A small CTC audio transcriber, trained from scratch: trained on read English sentences (LibriTTS-R), 27.4 epochs.
Rows from expert 0 of block 7, named by matrix and row number. Rows with one number belong to one neuron. Each number is 50 + 15 x the weight over its row's rms, rounded and kept within 0 to 99. All counts start at 0. After the name is the row's rms in percent of the matrix's.
# up: expert up (model.blocks.7.mlp.up, 4x384x384), inputs 275-329
# down: expert down (model.blocks.7.mlp.down, 4x384x384, transposed), outputs 275-329
up.65 099:22 47 64 28 63 80 35 38 44 53 49 51 64 70 54 57 46 53 51 35 63 46 46 26 29 36 30 38 50 19 34 76 39 50 28 59 46 20 29 47 53 45 23 61 48 59 38 38 45 53 51 45 35 57 39
down.65 094:54 59 65 49 49 58 38 24 47 37 54 60 39 62 41 68 33 37 44 63 39 43 59 66 39 68 71 55 42 59 63 16 47 31 66 50 80 54 43 64 38 53 62 70 47 37 61 58 38 63 21 55 59 57 67
up.66 101:10 29 46 49 61 48 49 49 43 51 80 59 72 60 46 58 79 71 47 41 48 37 43 36 31 90 71 53 80 63 67 58 56 73 57 59 72 43 48 46 53 43 48 77 54 34 27 24 80 43 32 46 61 62 49
down.66 101:58 52 43 36 39 38 47 48 77 51 38 72 72 48 34 56 70 00 56 46 84 23 54 58 38 37 12 38 35 62 23 60 44 48 33 28 44 45 84 75 32 30 42 17 53 56 53 49 62 49 36 23 37 58 71
up.67 097:22 66 51 40 45 57 28 22 46 47 71 56 53 51 37 68 62 65 77 33 51 43 47 32 41 47 64 41 66 53 27 76 49 53 64 64 58 47 47 66 75 61 42 36 40 53 46 44 66 75 22 55 62 60 68
down.67 100:61 31 32 32 28 61 92 66 37 15 42 62 68 55 48 45 74 57 45 60 48 54 51 67 57 64 35 63 51 49 38 50 22 50 66 32 65 44 70 87 36 61 54 45 54 43 62 65 51 39 60 38 24 56 16
up.68 100:54 38 51 53 38 55 37 31 17 59 48 52 48 40 72 36 58 74 33 43 71 74 38 29 40 57 31 33 27 54 52 54 44 41 62 59 43 58 46 28 54 55 46 66 47 62 72 66 51 52 33 67 59 36 55
down.68 097:49 63 40 58 50 62 79 37 36 54 43 33 50 48 90 52 55 39 67 81 39 17 42 67 55 28 57 38 52 39 43 26 53 50 00 47 51 64 62 40 67 50 57 71 56 52 58 37 55 76 58 40 83 48 51
up.69 102:50 16 80 29 82 36 45 53 15 43 63 26 36 51 36 48 42 29 60 74 56 39 34 42 22 29 50 42 60 73 58 67 55 39 34 55 49 21 37 64 47 53 82 31 63 52 56 72 63 64 41 22 59 54 33
down.69 091:24 85 43 54 40 48 50 37 42 64 47 32 42 67 75 43 37 13 63 52 69 50 67 51 62 69 43 32 61 50 71 70 55 35 71 37 63 74 43 24 81 53 75 23 37 66 47 57 59 44 43 54 69 38 58
up.70 092:38 36 48 38 50 32 24 30 46 42 53 56 44 63 39 72 31 51 46 41 58 80 38 51 46 40 52 47 48 50 33 43 57 84 44 64 35 34 47 59 71 48 40 59 12 15 22 39 54 69 64 61 50 74 37
down.70 098:26 62 73 50 44 41 69 44 43 43 67 46 31 26 38 58 62 24 70 84 37 64 48 49 42 63 54 51 54 58 53 59 73 53 57 84 68 48 52 46 53 67 55 59 51 64 70 58 22 41 64 62 32 42 37
up.71 092:24 32 51 57 63 34 50 40 54 63 46 53 23 50 43 65 55 45 66 53 72 56 57 33 32 55 34 65 75 80 62 61 22 54 33 28 32 31 42 48 34 57 79 13 70 47 26 36 44 57 62 53 64 34 59
down.71 096:42 62 63 60 43 19 36 63 57 42 70 37 32 39 28 53 53 36 27 59 45 67 34 64 45 69 78 39 37 47 65 50 37 44 53 49 26 91 67 44 67 50 44 74 50 47 43 51 61 57 63 50 36 66 61
up.72 089:33 33 62 44 42 52 59 53 63 35 18 53 55 47 57 12 63 48 54 42 22 55 70 37 36 47 56 60 71 59 46 76 54 38 63 56 56 45 58 27 56 44 74 54 32 30 42 41 56 28 63 61 34 60 45
down.72 092:55 65 56 44 51 60 50 41 30 56 50 41 35 33 36 79 27 49 48 43 52 51 54 48 74 34 31 74 28 50 34 33 57 73 32 48 46 57 60 52 61 52 36 45 54 76 50 71 39 75 52 59 62 42 50
up.73 100:49 43 66 40 37 37 52 42 50 35 30 63 24 37 50 50 32 32 49 44 33 49 53 47 34 34 34 55 33 23 64 58 71 16 27 33 64 84 27 54 40 30 55 28 84 43 52 64 49 39 50 48 29 61 54
down.73 100:46 57 30 39 68 64 47 49 41 53 32 43 65 43 53 54 46 59 64 57 49 33 59 50 65 54 47 28 40 65 58 49 61 63 38 58 46 58 59 36 40 66 53 65 41 47 33 51 45 55 37 67 18 55 58
up.74 096:67 50 29 24 37 62 32 39 15 39 50 44 62 49 46 27 56 54 38 85 67 33 52 87 30 54 38 45 73 52 70 55 54 42 51 46 64 41 59 69 62 48 62 41 52 33 39 41 60 43 65 25 54 26 29
down.74 100:37 70 73 42 60 50 71 62 59 55 15 42 32 19 28 66 42 40 68 50 18 38 32 41 67 62 51 39 29 63 47 37 69 56 77 63 49 94 51 54 58 23 34 54 46 50 73 35 40 55 37 76 48 36 55
up.75 097:49 77 78 59 36 48 42 22 46 43 69 58 31 58 53 56 44 36 61 61 50 62 88 45 47 53 49 72 20 28 47 75 64 45 31 83 31 51 46 36 46 72 58 47 66 45 46 29 35 48 47 28 49 55 59
down.75 096:53 39 49 57 65 35 53 48 65 37 28 37 61 50 61 46 45 75 16 24 50 51 54 46 66 41 57 50 49 82 64 54 74 32 63 30 68 57 65 28 48 47 39 42 45 52 58 42 69 61 59 52 55 50 17
up.76 105:28 34 42 44 33 59 31 67 35 50 51 40 60 31 42 37 84 34 33 55 37 43 34 56 60 56 36 66 38 33 27 42 25 40 36 19 46 42 55 59 48 51 28 71 61 61 51 52 50 73 56 70 42 40 63
down.76 093:68 51 43 59 45 46 51 48 65 59 49 91 30 57 59 58 96 35 77 43 51 52 64 52 57 63 33 48 79 62 78 52 42 59 55 54 82 68 45 78 67 29 39 30 57 61 65 80 66 53 44 46 42 49 56
up.77 098:75 55 61 39 83 48 45 41 37 40 68 39 54 59 28 68 50 36 41 46 39 60 40 17 18 58 49 43 60 68 74 57 37 57 52 57 35 57 54 42 45 71 66 41 25 43 61 52 51 53 53 52 59 20 58
down.77 095:69 42 33 76 52 65 52 40 47 56 31 31 37 36 53 62 23 82 55 43 35 55 47 37 23 50 55 40 64 55 47 25 41 50 77 53 31 39 38 52 35 36 36 52 29 33 49 54 57 49 36 64 55 62 60
up.78 092:74 31 46 57 69 42 39 50 25 64 51 48 54 66 57 64 59 44 66 50 37 53 51 43 54 36 44 36 48 49 43 30 52 72 57 36 56 52 54 52 63 38 36 66 48 57 57 37 50 37 16 72 44 44 47
down.78 094:25 58 29 61 61 37 49 45 54 25 43 54 64 49 52 56 52 44 42 23 50 66 51 78 60 56 46 46 53 60 47 59 69 77 75 67 55 24 56 58 12 67 21 53 38 47 26 38 28 32 82 43 62 44 66
up.79 104:24 61 43 76 78 30 52 63 68 40 68 52 76 65 53 78 41 59 53 42 42 69 47 31 93 62 59 49 56 46 37 58 53 49 35 71 74 62 76 48 18 38 44 49 56 79 59 45 54 20 53 69 52 43 30
down.79 099:50 58 58 21 37 62 44 66 42 47 47 50 24 53 62 50 39 36 33 43 67 29 24 45 08 46 70 72 13 31 49 41 56 73 48 32 61 47 60 42 80 55 41 53 47 32 53 43 74 64 42 31 46 43 55
up.80 093:34 70 36 35 33 29 66 48 19 63 59 47 54 67 82 55 54 42 72 41 40 32 72 71 52 29 53 39 67 25 24 77 35 50 44 28 50 57 45 64 40 47 73 31 52 40 58 75 79 17 72 74 29 76 39
down.80 089:36 88 66 41 57 62 21 51 43 54 50 61 82 73 72 82 79 66 55 77 53 46 38 49 49 29 76 59 55 60 83 63 62 50 69 31 57 39 36 39 57 46 37 45 61 69 63 32 32 38 76 41 54 20 60
up.81 095:74 42 33 48 52 80 33 41 64 40 50 66 51 85 44 23 68 51 34 41 48 41 54 28 65 35 33 54 31 46 41 29 61 45 52 52 45 79 47 51 58 55 47 42 46 64 53 54 54 49 59 47 47 36 60
down.81 095:61 56 64 71 47 36 46 39 34 73 67 71 51 43 57 51 64 48 32 34 36 55 59 57 54 62 61 53 66 33 62 34 39 53 52 43 61 34 64 55 47 42 63 43 56 60 22 57 40 34 54 60 63 65 23
up.82 093:52 42 25 38 71 24 61 10 39 48 33 45 49 48 41 44 60 59 36 35 42 61 38 64 31 42 45 51 52 58 63 60 21 74 63 42 57 42 39 43 52 52 73 54 34 60 31 50 38 33 62 56 68 64 46
down.82 096:31 71 50 73 41 78 53 65 70 57 37 53 54 76 74 38 46 43 52 36 82 59 44 57 36 67 59 50 67 39 22 36 42 30 60 45 60 60 56 53 32 48 53 22 37 53 27 35 21 52 37 32 54 33 52
up.83 100:36 68 66 26 18 47 44 52 60 66 64 69 28 58 47 42 82 25 05 29 43 20 56 46 57 23 55 41 83 44 49 60 54 19 72 75 80 56 42 48 34 48 62 62 42 50 49 39 46 49 50 64 47 51 25
down.83 098:26 39 52 27 80 38 57 45 17 46 38 62 58 58 66 77 62 62 44 62 61 58 43 54 41 61 48 65 34 42 32 59 42 66 44 54 36 28 70 44 83 43 60 56 45 43 70 43 69 56 50 65 35 51 77
up.84 104:57 46 25 11 59 39 45 38 37 47 40 60 80 41 54 64 59 34 63 54 30 33 63 52 53 50 37 56 80 38 69 51 57 52 29 63 43 57 39 51 43 58 48 51 50 51 57 52 72 45 23 69 36 73 45
down.84 108:29 61 43 61 39 61 82 28 36 67 40 52 31 63 40 66 51 64 24 31 42 59 54 72 15 50 45 37 80 49 34 58 38 46 84 73 61 25 60 36 55 67 56 53 44 63 65 21 47 38 41 51 34 48 58
up.85 101:45 56 52 14 80 21 47 43 31 39 74 76 44 57 52 67 99 40 67 68 53 54 49 57 54 22 62 27 53 45 53 39 96 78 36 69 52 95 39 59 59 52 32 50 30 57 36 33 50 56 74 44 72 73 50
down.85 099:36 28 39 69 56 45 42 41 18 65 45 66 55 71 35 43 45 45 57 18 55 43 57 64 40 36 64 61 40 29 55 56 13 38 44 46 48 57 36 30 53 59 55 45 29 34 40 64 44 48 55 56 40 53 42
up.86 097:55 55 32 42 22 42 36 54 67 42 39 36 46 37 49 56 50 60 39 62 76 57 70 39 92 33 61 69 50 49 50 54 70 61 37 61 63 64 36 46 38 53 51 93 67 60 46 55 48 41 49 61 31 43 45
down.86 097:55 66 40 68 63 37 49 54 43 43 62 50 64 52 44 60 48 52 54 37 50 37 33 59 67 50 45 51 71 53 51 53 49 61 55 50 15 10 68 43 64 48 58 40 34 47 26 38 60 71 37 59 67 83 58
up.87 101:62 70 26 49 70 25 70 47 72 32 55 53 68 72 59 71 37 58 49 86 49 37 21 63 42 42 33 40 40 37 57 39 39 38 58 45 66 57 34 52 45 37 34 55 46 62 77 47 33 31 77 42 51 79 47
down.87 103:49 53 58 20 24 31 36 52 39 58 35 60 37 58 55 40 42 61 53 61 53 21 65 62 26 38 55 39 48 99 66 35 34 41 26 46 35 48 46 56 51 69 60 69 51 62 62 57 58 60 42 62 37 36 51
up.88 101:48 35 42 54 51 54 62 41 66 31 56 69 46 39 39 44 25 49 45 26 41 33 33 33 18 28 38 65 59 55 58 37 41 45 72 79 29 51 69 14 48 55 85 30 81 35 30 70 33 82 23 54 63 48 34
down.88 099:23 41 66 19 33 99 41 19 38 50 55 69 48 55 34 50 57 63 33 49 32 44 21 63 50 36 51 31 68 73 78 55 34 53 65 52 62 44 18 43 42 41 28 52 31 65 57 39 37 52 60 61 73 49 73
up.89 097:19 34 79 41 49 75 38 56 29 40 47 50 36 56 65 63 42 63 43 47 39 24 76 42 47 23 58 57 62 41 33 48 55 18 69 54 57 32 45 61 44 56 50 52 00 58 69 42 48 32 57 52 47 49 35
down.89 101:55 72 54 27 66 47 69 37 60 38 34 53 52 60 53 54 42 59 35 56 38 66 41 57 68 59 34 79 46 52 51 52 35 94 32 46 57 38 59 60 65 55 38 41 68 50 62 47 60 67 35 63 34 50 57
up.90 097:65 68 75 62 36 57 65 28 52 45 35 25 67 44 69 62 50 54 33 52 54 59 36 32 38 57 33 44 26 28 49 40 40 51 14 27 66 32 42 38 77 58 46 61 35 48 21 56 51 71 03 11 64 29 65
down.90 096:21 49 20 40 49 70 67 65 49 25 05 45 45 43 57 58 49 38 36 42 55 47 63 46 69 37 36 50 58 48 66 34 39 36 73 40 42 79 31 57 43 17 17 45 60 43 62 39 32 41 43 46 46 40 31
up.91 096:38 41 47 52 62 38 61 40 43 58 51 69 67 50 39 48 87 57 80 46 69 58 34 64 59 64 30 40 55 65 58 70 40 33 64 35 76 39 67 68 44 52 52 35 61 62 66 53 44 51 63 79 47 09 46
down.91 099:35 30 45 41 48 47 51 40 40 57 67 54 46 49 46 47 52 76 48 43 52 24 61 43 61 50 59 36 51 63 49 42 15 65 45 37 57 62 48 49 37 67 30 45 47 50 01 43 35 60 54 54 72 54 29
up.92 099:63 24 65 47 17 40 52 38 40 44 69 57 37 57 47 34 54 49 66 40 20 48 60 55 47 47 56 30 62 06 69 44 56 55 27 53 57 74 13 44 06 40 65 68 61 37 58 43 56 53 00 39 62 49 38
down.92 103:25 45 71 38 58 66 25 52 35 71 42 49 52 59 71 21 41 64 38 51 62 80 59 57 57 41 62 61 40 59 40 52 85 50 64 35 33 44 59 45 57 71 47 53 53 55 41 31 32 61 62 62 45 61 67
up.93 105:66 58 47 44 54 46 40 36 32 58 57 59 49 47 68 58 56 54 32 33 80 65 51 51 40 61 66 55 44 59 52 81 63 40 96 54 60 54 60 30 78 32 53 60 47 53 40 33 31 64 51 36 36 35 55
down.93 110:46 46 56 69 55 38 47 35 42 42 78 53 54 56 47 54 32 64 66 44 77 53 56 50 57 51 46 56 34 52 54 56 60 61 80 64 65 24 40 37 71 33 50 57 46 25 60 58 57 31 44 61 46 61 75
up.94 096:59 49 68 59 36 69 50 58 28 56 35 37 38 46 55 24 55 52 45 54 32 42 55 32 38 46 65 27 52 43 72 63 63 31 40 26 67 39 43 41 44 20 51 41 47 53 31 64 53 35 58 25 36 68 60
down.94 093:37 88 37 49 48 48 68 23 75 15 52 46 67 52 41 65 57 51 47 41 49 42 52 62 41 48 28 32 36 30 56 36 66 90 53 51 51 44 65 80 38 50 43 69 38 43 32 67 73 54 37 68 51 30 54
up.95 106:39 65 39 73 36 70 54 53 67 63 51 57 41 54 65 27 50 56 38 43 50 43 44 22 79 63 37 69 40 47 45 44 29 80 44 26 40 41 41 29 59 57 35 33 26 67 67 58 33 34 26 46 27 23 40
down.95 098:45 37 68 39 57 49 35 62 50 48 44 56 63 52 60 42 74 13 56 49 50 71 51 25 35 58 67 39 53 57 50 26 25 84 54 42 47 66 45 72 78 69 67 37 79 56 42 08 29 66 49 44 25 34 40
up.96 100:58 34 59 36 23 45 54 44 43 40 53 33 45 39 41 59 38 55 69 69 45 54 58 38 55 55 47 21 53 41 46 58 48 43 64 51 39 50 37 50 83 60 60 54 22 68 22 51 53 44 19 35 53 73 47
down.96 095:62 25 37 66 52 33 19 56 53 36 26 69 52 48 55 62 21 45 59 51 44 44 56 45 61 67 54 57 51 38 65 50 61 63 30 70 67 78 34 43 57 45 46 16 38 51 76 67 55 71 75 67 63 46 31
up.97 094:30 38 65 42 61 35 46 85 55 51 67 68 65 47 52 48 76 50 39 31 44 59 50 58 22 59 61 54 69 61 59 55 36 44 49 57 38 46 26 51 42 38 21 64 28 62 66 35 43 12 66 52 49 56 53
down.97 095:35 62 64 70 46 35 35 12 74 69 63 54 54 63 61 44 68 52 47 46 88 77 45 45 51 50 37 29 66 52 60 52 55 63 42 34 56 67 50 34 49 52 54 61 37 29 54 59 18 64 48 59 72 60 67
up.98 099:35 61 71 39 35 56 47 40 60 43 32 52 58 61 47 20 72 47 42 69 64 80 30 63 40 47 38 18 49 59 57 37 50 33 64 38 54 57 57 76 40 47 43 44 34 71 59 33 66 69 24 69 46 69 45
down.98 103:56 50 51 55 86 56 53 56 46 69 58 61 41 72 46 49 59 38 30 23 69 17 57 45 41 50 44 41 57 44 35 45 46 39 46 56 68 41 34 33 54 74 34 57 62 42 79 64 60 34 62 55 34 53 55
up.99 101:39 56 49 15 36 75 46 71 48 48 43 66 40 48 46 75 67 32 47 69 33 25 54 59 44 59 35 53 44 36 26 82 27 50 43 50 23 48 50 52 55 44 39 62 40 48 62 59 33 63 66 35 33 47 39
down.99 094:77 61 49 64 60 20 61 17 54 37 47 32 44 46 66 34 40 71 57 34 51 59 38 59 68 47 55 28 72 59 63 71 56 72 40 42 51 42 30 53 40 56 73 40 44 51 50 64 78 30 22 53 63 29 74
up.100 099:58 20 58 38 55 61 64 80 56 39 40 42 97 62 50 33 50 44 32 32 45 40 53 31 51 47 50 41 69 22 52 49 61 80 29 67 46 55 37 72 29 51 53 67 47 44 36 44 70 36 42 54 18 57 51
down.100 095:70 64 49 58 51 62 51 40 49 56 59 60 44 56 55 51 22 49 64 25 41 52 76 40 49 35 56 52 23 55 49 53 64 46 47 41 59 48 48 46 38 59 50 53 48 21 53 58 32 42 46 65 45 64 41
up.101 102:46 47 47 65 49 71 55 54 57 34 58 67 44 30 39 40 37 45 49 65 67 43 73 40 50 44 49 71 54 49 29 48 41 63 54 52 57 45 59 42 35 46 45 47 28 49 53 23 29 50 36 42 78 84 78
down.101 096:57 40 53 47 51 57 45 49 45 30 42 61 55 53 45 26 24 69 57 12 58 12 64 47 60 53 46 22 39 41 50 50 57 50 43 36 66 74 44 37 82 47 33 52 64 83 55 59 51 54 48 55 74 37 68
up.102 098:41 55 43 42 30 71 48 51 30 51 69 42 44 75 49 39 60 58 57 72 50 44 62 54 69 47 71 51 46 58 53 47 41 38 48 66 62 83 58 81 39 67 37 56 56 57 54 39 57 56 32 14 32 75 38
down.102 097:69 27 66 62 58 44 43 61 47 34 39 69 22 39 29 28 59 72 43 53 60 51 40 62 50 48 50 83 67 38 52 20 49 49 41 32 36 12 25 16 46 47 69 45 60 76 63 79 38 58 61 55 38 49 25
up.103 098:26 48 41 57 49 23 48 51 68 70 55 67 54 31 62 37 61 45 19 51 36 58 59 37 43 68 22 59 48 41 50 51 46 37 17 43 60 50 42 67 33 66 49 41 21 65 62 36 56 75 31 71 35 25 48
down.103 093:55 60 65 45 45 64 22 52 67 52 60 50 57 37 50 56 58 54 57 39 45 24 36 47 43 59 46 51 76 42 39 56 37 48 73 67 31 40 73 64 55 48 54 63 51 73 44 79 27 32 42 29 48 62 59
up.104 109:26 51 54 34 45 68 38 64 75 61 65 56 37 71 40 66 78 59 60 35 38 24 54 37 19 58 30 46 28 63 36 23 45 40 44 52 62 51 24 54 55 64 71 52 43 64 59 76 68 45 51 18 48 71 36
down.104 101:52 58 90 44 47 46 55 53 52 57 54 51 41 38 79 31 33 46 40 51 54 59 52 74 53 67 49 67 66 44 70 41 56 55 82 36 53 38 71 75 45 53 57 32 48 07 44 18 39 36 47 56 44 34 53
up.105 098:54 53 54 32 38 37 56 30 51 51 72 39 84 47 40 63 34 61 53 68 57 53 61 50 68 38 54 30 43 51 45 62 52 39 55 35 49 83 64 52 55 48 70 55 25 61 42 67 57 24 69 56 26 56 55
down.105 093:52 78 45 47 48 58 50 44 24 53 26 27 43 52 53 53 41 51 57 76 44 39 53 35 31 38 58 63 53 38 53 50 75 67 56 39 41 58 49 54 51 55 18 44 52 52 55 33 33 58 42 63 34 63 33
up.106 097:40 75 40 49 60 38 57 68 61 56 57 42 23 36 53 47 47 62 37 55 59 46 30 44 48 71 31 43 64 52 47 64 45 62 52 55 66 51 35 52 70 66 34 60 71 55 42 30 64 78 58 35 68 79 70
down.106 097:53 49 41 56 37 72 46 55 53 39 54 53 39 61 57 42 57 59 68 40 60 58 48 72 46 43 53 35 37 47 42 49 45 65 62 27 45 49 56 65 47 60 70 28 60 45 30 50 16 31 48 54 41 29 48
up.107 105:30 47 51 43 83 39 34 39 73 71 57 61 43 28 51 74 04 65 50 36 40 49 77 41 45 41 35 34 53 26 41 42 31 35 67 49 36 47 43 44 39 42 69 66 18 42 64 58 38 52 71 66 42 47 62
down.107 104:21 54 61 89 39 48 39 41 59 28 43 37 48 49 78 27 43 40 40 48 34 23 66 49 79 47 52 48 80 71 73 49 49 68 50 52 72 65 40 52 32 70 56 64 45 37 64 52 31 38 38 60 55 63 31
up.108 096:60 51 36 39 47 55 30 34 54 39 51 49 57 55 32 52 32 52 52 78 78 00 52 65 57 49 67 46 40 70 56 61 43 29 51 69 44 44 20 38 44 29 68 42 40 50 39 48 51 34 40 40 67 35 11
down.108 090:31 39 66 52 64 38 58 84 43 39 28 34 29 55 46 49 44 75 37 55 41 30 64 41 13 55 58 57 48 37 59 36 70 60 67 80 45 65 62 53 49 57 58 61 68 57 55 47 63 51 77 54 30 43 74
up.109 095:41 52 49 55 67 55 27 58 72 50 55 57 40 76 37 50 68 58 48 45 51 43 33 61 41 43 33 54 40 47 55 59 58 31 47 48 34 87 42 47 40 61 49 53 15 51 63 44 58 26 45 57 48 59 45
down.109 094:13 50 50 42 82 57 57 66 27 39 60 24 46 51 46 47 62 24 29 42 46 53 47 40 42 35 31 46 37 00 30 55 55 72 41 49 88 29 59 71 53 60 41 86 57 28 54 38 54 41 66 68 67 15 36
up.110 097:32 57 33 40 54 37 57 85 45 36 45 28 40 39 33 81 39 33 38 56 59 64 05 58 39 36 41 60 58 66 28 77 32 56 64 20 31 65 52 37 54 52 54 57 81 38 20 59 61 22 72 47 50 34 52
down.110 099:59 39 62 55 66 43 55 43 67 49 49 44 56 62 40 60 47 74 62 67 34 44 63 50 34 48 72 40 55 35 45 38 45 55 23 47 54 46 69 35 57 06 68 67 58 57 45 53 34 50 59 45 59 57 65
up.111 107:74 37 58 33 83 67 34 17 38 59 73 43 52 61 33 75 70 20 45 37 78 71 60 67 54 35 57 50 55 67 71 54 48 46 41 22 46 60 41 49 21 58 52 49 73 54 34 57 22 57 38 42 64 23 48
down.111 102:50 53 68 66 53 83 44 71 51 22 16 49 83 27 56 46 59 43 65 47 33 50 51 41 53 74 49 24 51 58 51 64 59 21 39 43 56 53 66 57 46 23 68 68 83 54 25 49 55 28 11 37 42 38 32
up.112 102:76 43 90 42 51 43 32 42 45 46 59 56 54 36 26 58 48 41 28 31 54 63 34 63 58 26 75 29 42 72 45 41 48 62 46 49 48 73 41 16 58 59 43 29 46 66 43 56 53 38 45 20 44 46 57
down.112 094:39 62 39 44 46 52 44 68 53 45 58 60 45 69 27 43 58 51 72 50 30 60 26 58 48 92 35 45 46 28 46 52 49 49 49 57 33 64 53 64 58 64 55 75 80 51 33 64 36 87 55 57 21 85 47
up.113 104:46 43 77 42 53 28 45 51 58 58 19 53 42 53 78 45 62 60 77 58 61 43 56 47 54 38 46 55 40 42 41 27 58 56 46 69 19 32 63 45 46 54 49 71 78 26 36 35 64 56 27 52 63 55 39
down.113 100:76 50 47 63 50 68 58 38 48 74 52 33 19 63 18 59 61 33 18 18 42 56 32 67 32 56 63 30 64 52 64 46 56 34 58 25 75 39 42 41 50 42 19 54 41 57 61 29 59 55 50 48 53 48 39
up.114 096:49 01 49 94 63 38 43 63 64 52 77 74 55 66 35 58 46 96 46 51 32 50 63 45 74 52 25 54 52 41 39 54 69 62 64 59 76 65 36 31 48 57 56 23 42 62 42 60 24 54 36 45 38 43 56
down.114 091:38 62 69 23 36 18 46 48 71 26 41 65 38 45 56 37 36 49 54 42 68 65 35 54 52 37 27 53 61 55 45 13 80 45 33 47 57 87 64 75 53 46 56 28 48 40 50 58 52 36 70 54 23 50 28
up.115 091:62 59 29 89 71 48 39 63 47 51 36 63 41 32 46 46 86 41 31 68 48 37 40 58 59 51 66 43 59 37 56 38 39 79 33 48 82 47 39 62 57 67 56 48 63 52 57 24 28 63 31 68 12 68 41
down.115 098:59 59 68 23 31 57 51 49 57 67 70 42 48 30 66 61 49 52 27 07 43 63 46 55 53 39 21 36 36 43 53 62 38 37 66 65 48 63 58 43 61 59 57 52 25 18 25 61 56 23 67 39 45 29 69
up.116 094:85 57 41 29 57 34 77 37 68 41 77 17 41 62 53 48 63 36 79 46 50 51 64 71 28 42 62 44 58 41 52 57 58 32 57 33 69 63 41 52 62 73 30 36 50 56 38 55 70 68 40 40 23 69 39
down.116 098:47 95 49 49 46 55 36 41 55 34 56 45 60 55 50 75 77 46 45 51 52 32 47 28 39 62 47 62 28 37 55 52 59 48 35 56 49 61 21 41 72 49 52 41 57 37 45 51 44 52 37 47 75 55 61
up.117 098:60 53 76 44 20 37 51 40 39 66 53 41 33 25 69 57 60 74 47 41 68 35 57 36 20 35 55 43 68 26 49 24 60 52 27 26 41 46 50 25 27 41 69 35 42 68 42 70 42 51 49 53 47 28 38
down.117 101:43 63 57 24 74 70 51 61 51 69 54 67 70 84 30 32 58 52 50 36 55 57 51 53 47 37 70 62 66 45 48 55 71 79 56 40 51 53 78 49 49 64 33 75 59 42 38 36 72 35 56 34 57 43 54
up.118 100:59 59 53 53 33 62 64 79 37 76 50 71 53 52 27 49 78 81 59 52 41 68 47 48 48 38 48 76 39 54 36 41 48 35 66 67 77 51 41 54 42 67 62 41 48 52 57 36 55 49 75 61 70 50 60
down.118 097:45 45 29 81 61 62 65 68 53 26 68 36 09 33 37 65 57 27 54 98 48 63 05 64 41 46 67 20 29 54 37 33 61 59 23 30 45 60 56 86 43 40 72 46 43 73 67 58 69 37 69 41 45 26 41
up.119 106:27 57 60 45 48 40 54 63 65 23 64 16 71 35 60 63 80 62 39 48 75 63 70 39 45 69 40 41 41 56 66 40 37 60 73 37 76 57 40 65 38 59 58 46 24 66 54 32 36 48 45 79 55 42 41
down.119 103:67 46 20 62 48 51 38 56 54 43 44 56 77 59 49 58 70 36 54 23 18 47 50 57 55 42 58 46 57 53 31 47 43 10 41 50 34 49 42 40 52 46 29 53 74 35 51 51 42 53 68 46 40 49 36
up.120 105:35 58 45 63 16 61 18 33 65 47 20 47 61 25 52 56 45 58 38 67 61 39 62 45 41 67 64 29 45 48 43 68 34 47 46 26 46 56 35 45 55 37 64 40 42 41 45 58 66 43 29 40 31 12 68
down.120 107:50 72 47 42 69 35 30 43 34 54 53 36 63 61 49 37 64 46 58 40 87 58 27 68 52 56 87 81 54 41 46 64 52 54 20 63 36 67 72 67 48 83 47 66 55 44 30 60 41 44 75 32 44 73 24
up.121 099:56 82 36 40 59 56 70 42 28 54 33 48 62 41 64 42 62 27 49 38 62 59 49 24 45 37 43 31 55 36 44 60 53 47 30 42 88 20 32 23 25 44 26 51 48 14 57 54 30 76 29 40 70 76 57
down.121 101:50 60 28 49 53 62 28 42 47 71 68 15 60 44 36 45 49 29 62 51 36 36 45 47 60 73 49 42 66 35 58 59 63 68 44 50 48 55 52 42 35 34 45 53 16 54 52 61 39 46 41 57 29 47 74
up.122 098:39 65 53 40 60 41 59 56 51 42 82 77 82 58 44 32 50 67 39 43 50 64 64 38 42 53 66 50 54 29 48 50 63 39 63 52 36 50 64 52 22 77 61 43 48 43 43 45 66 43 27 46 48 76 45
down.122 095:42 53 49 71 64 28 46 37 38 79 48 64 25 57 57 63 44 52 60 56 58 63 14 47 75 27 49 55 32 60 46 54 43 46 59 68 63 50 40 36 47 17 69 64 66 51 27 79 47 48 47 76 54 35 53
up.123 100:44 07 73 45 61 63 53 68 46 39 22 30 35 46 52 55 46 56 61 51 19 40 75 50 47 58 53 49 52 72 36 62 42 46 53 28 31 40 69 65 50 65 53 73 35 55 66 39 78 45 42 46 51 33 62
down.123 101:68 62 48 29 72 44 46 25 70 49 43 72 64 58 49 62 80 76 51 25 79 55 48 55 63 43 62 65 51 52 31 52 42 49 35 52 11 84 31 19 63 46 57 28 63 26 46 59 60 50 75 42 83 55 18
up.124 092:54 23 51 39 26 58 54 72 67 38 84 76 72 30 67 42 70 46 52 66 76 36 36 46 69 42 58 56 56 74 56 55 63 30 62 55 67 53 85 40 51 58 69 46 75 60 53 44 62 46 45 25 38 66 61
down.124 095:40 57 59 31 54 50 54 47 45 30 44 39 39 66 49 58 21 55 54 73 36 48 42 38 47 74 45 50 25 54 57 43 49 79 55 41 31 54 40 49 51 40 49 75 21 59 33 27 75 48 56 26 39 56 33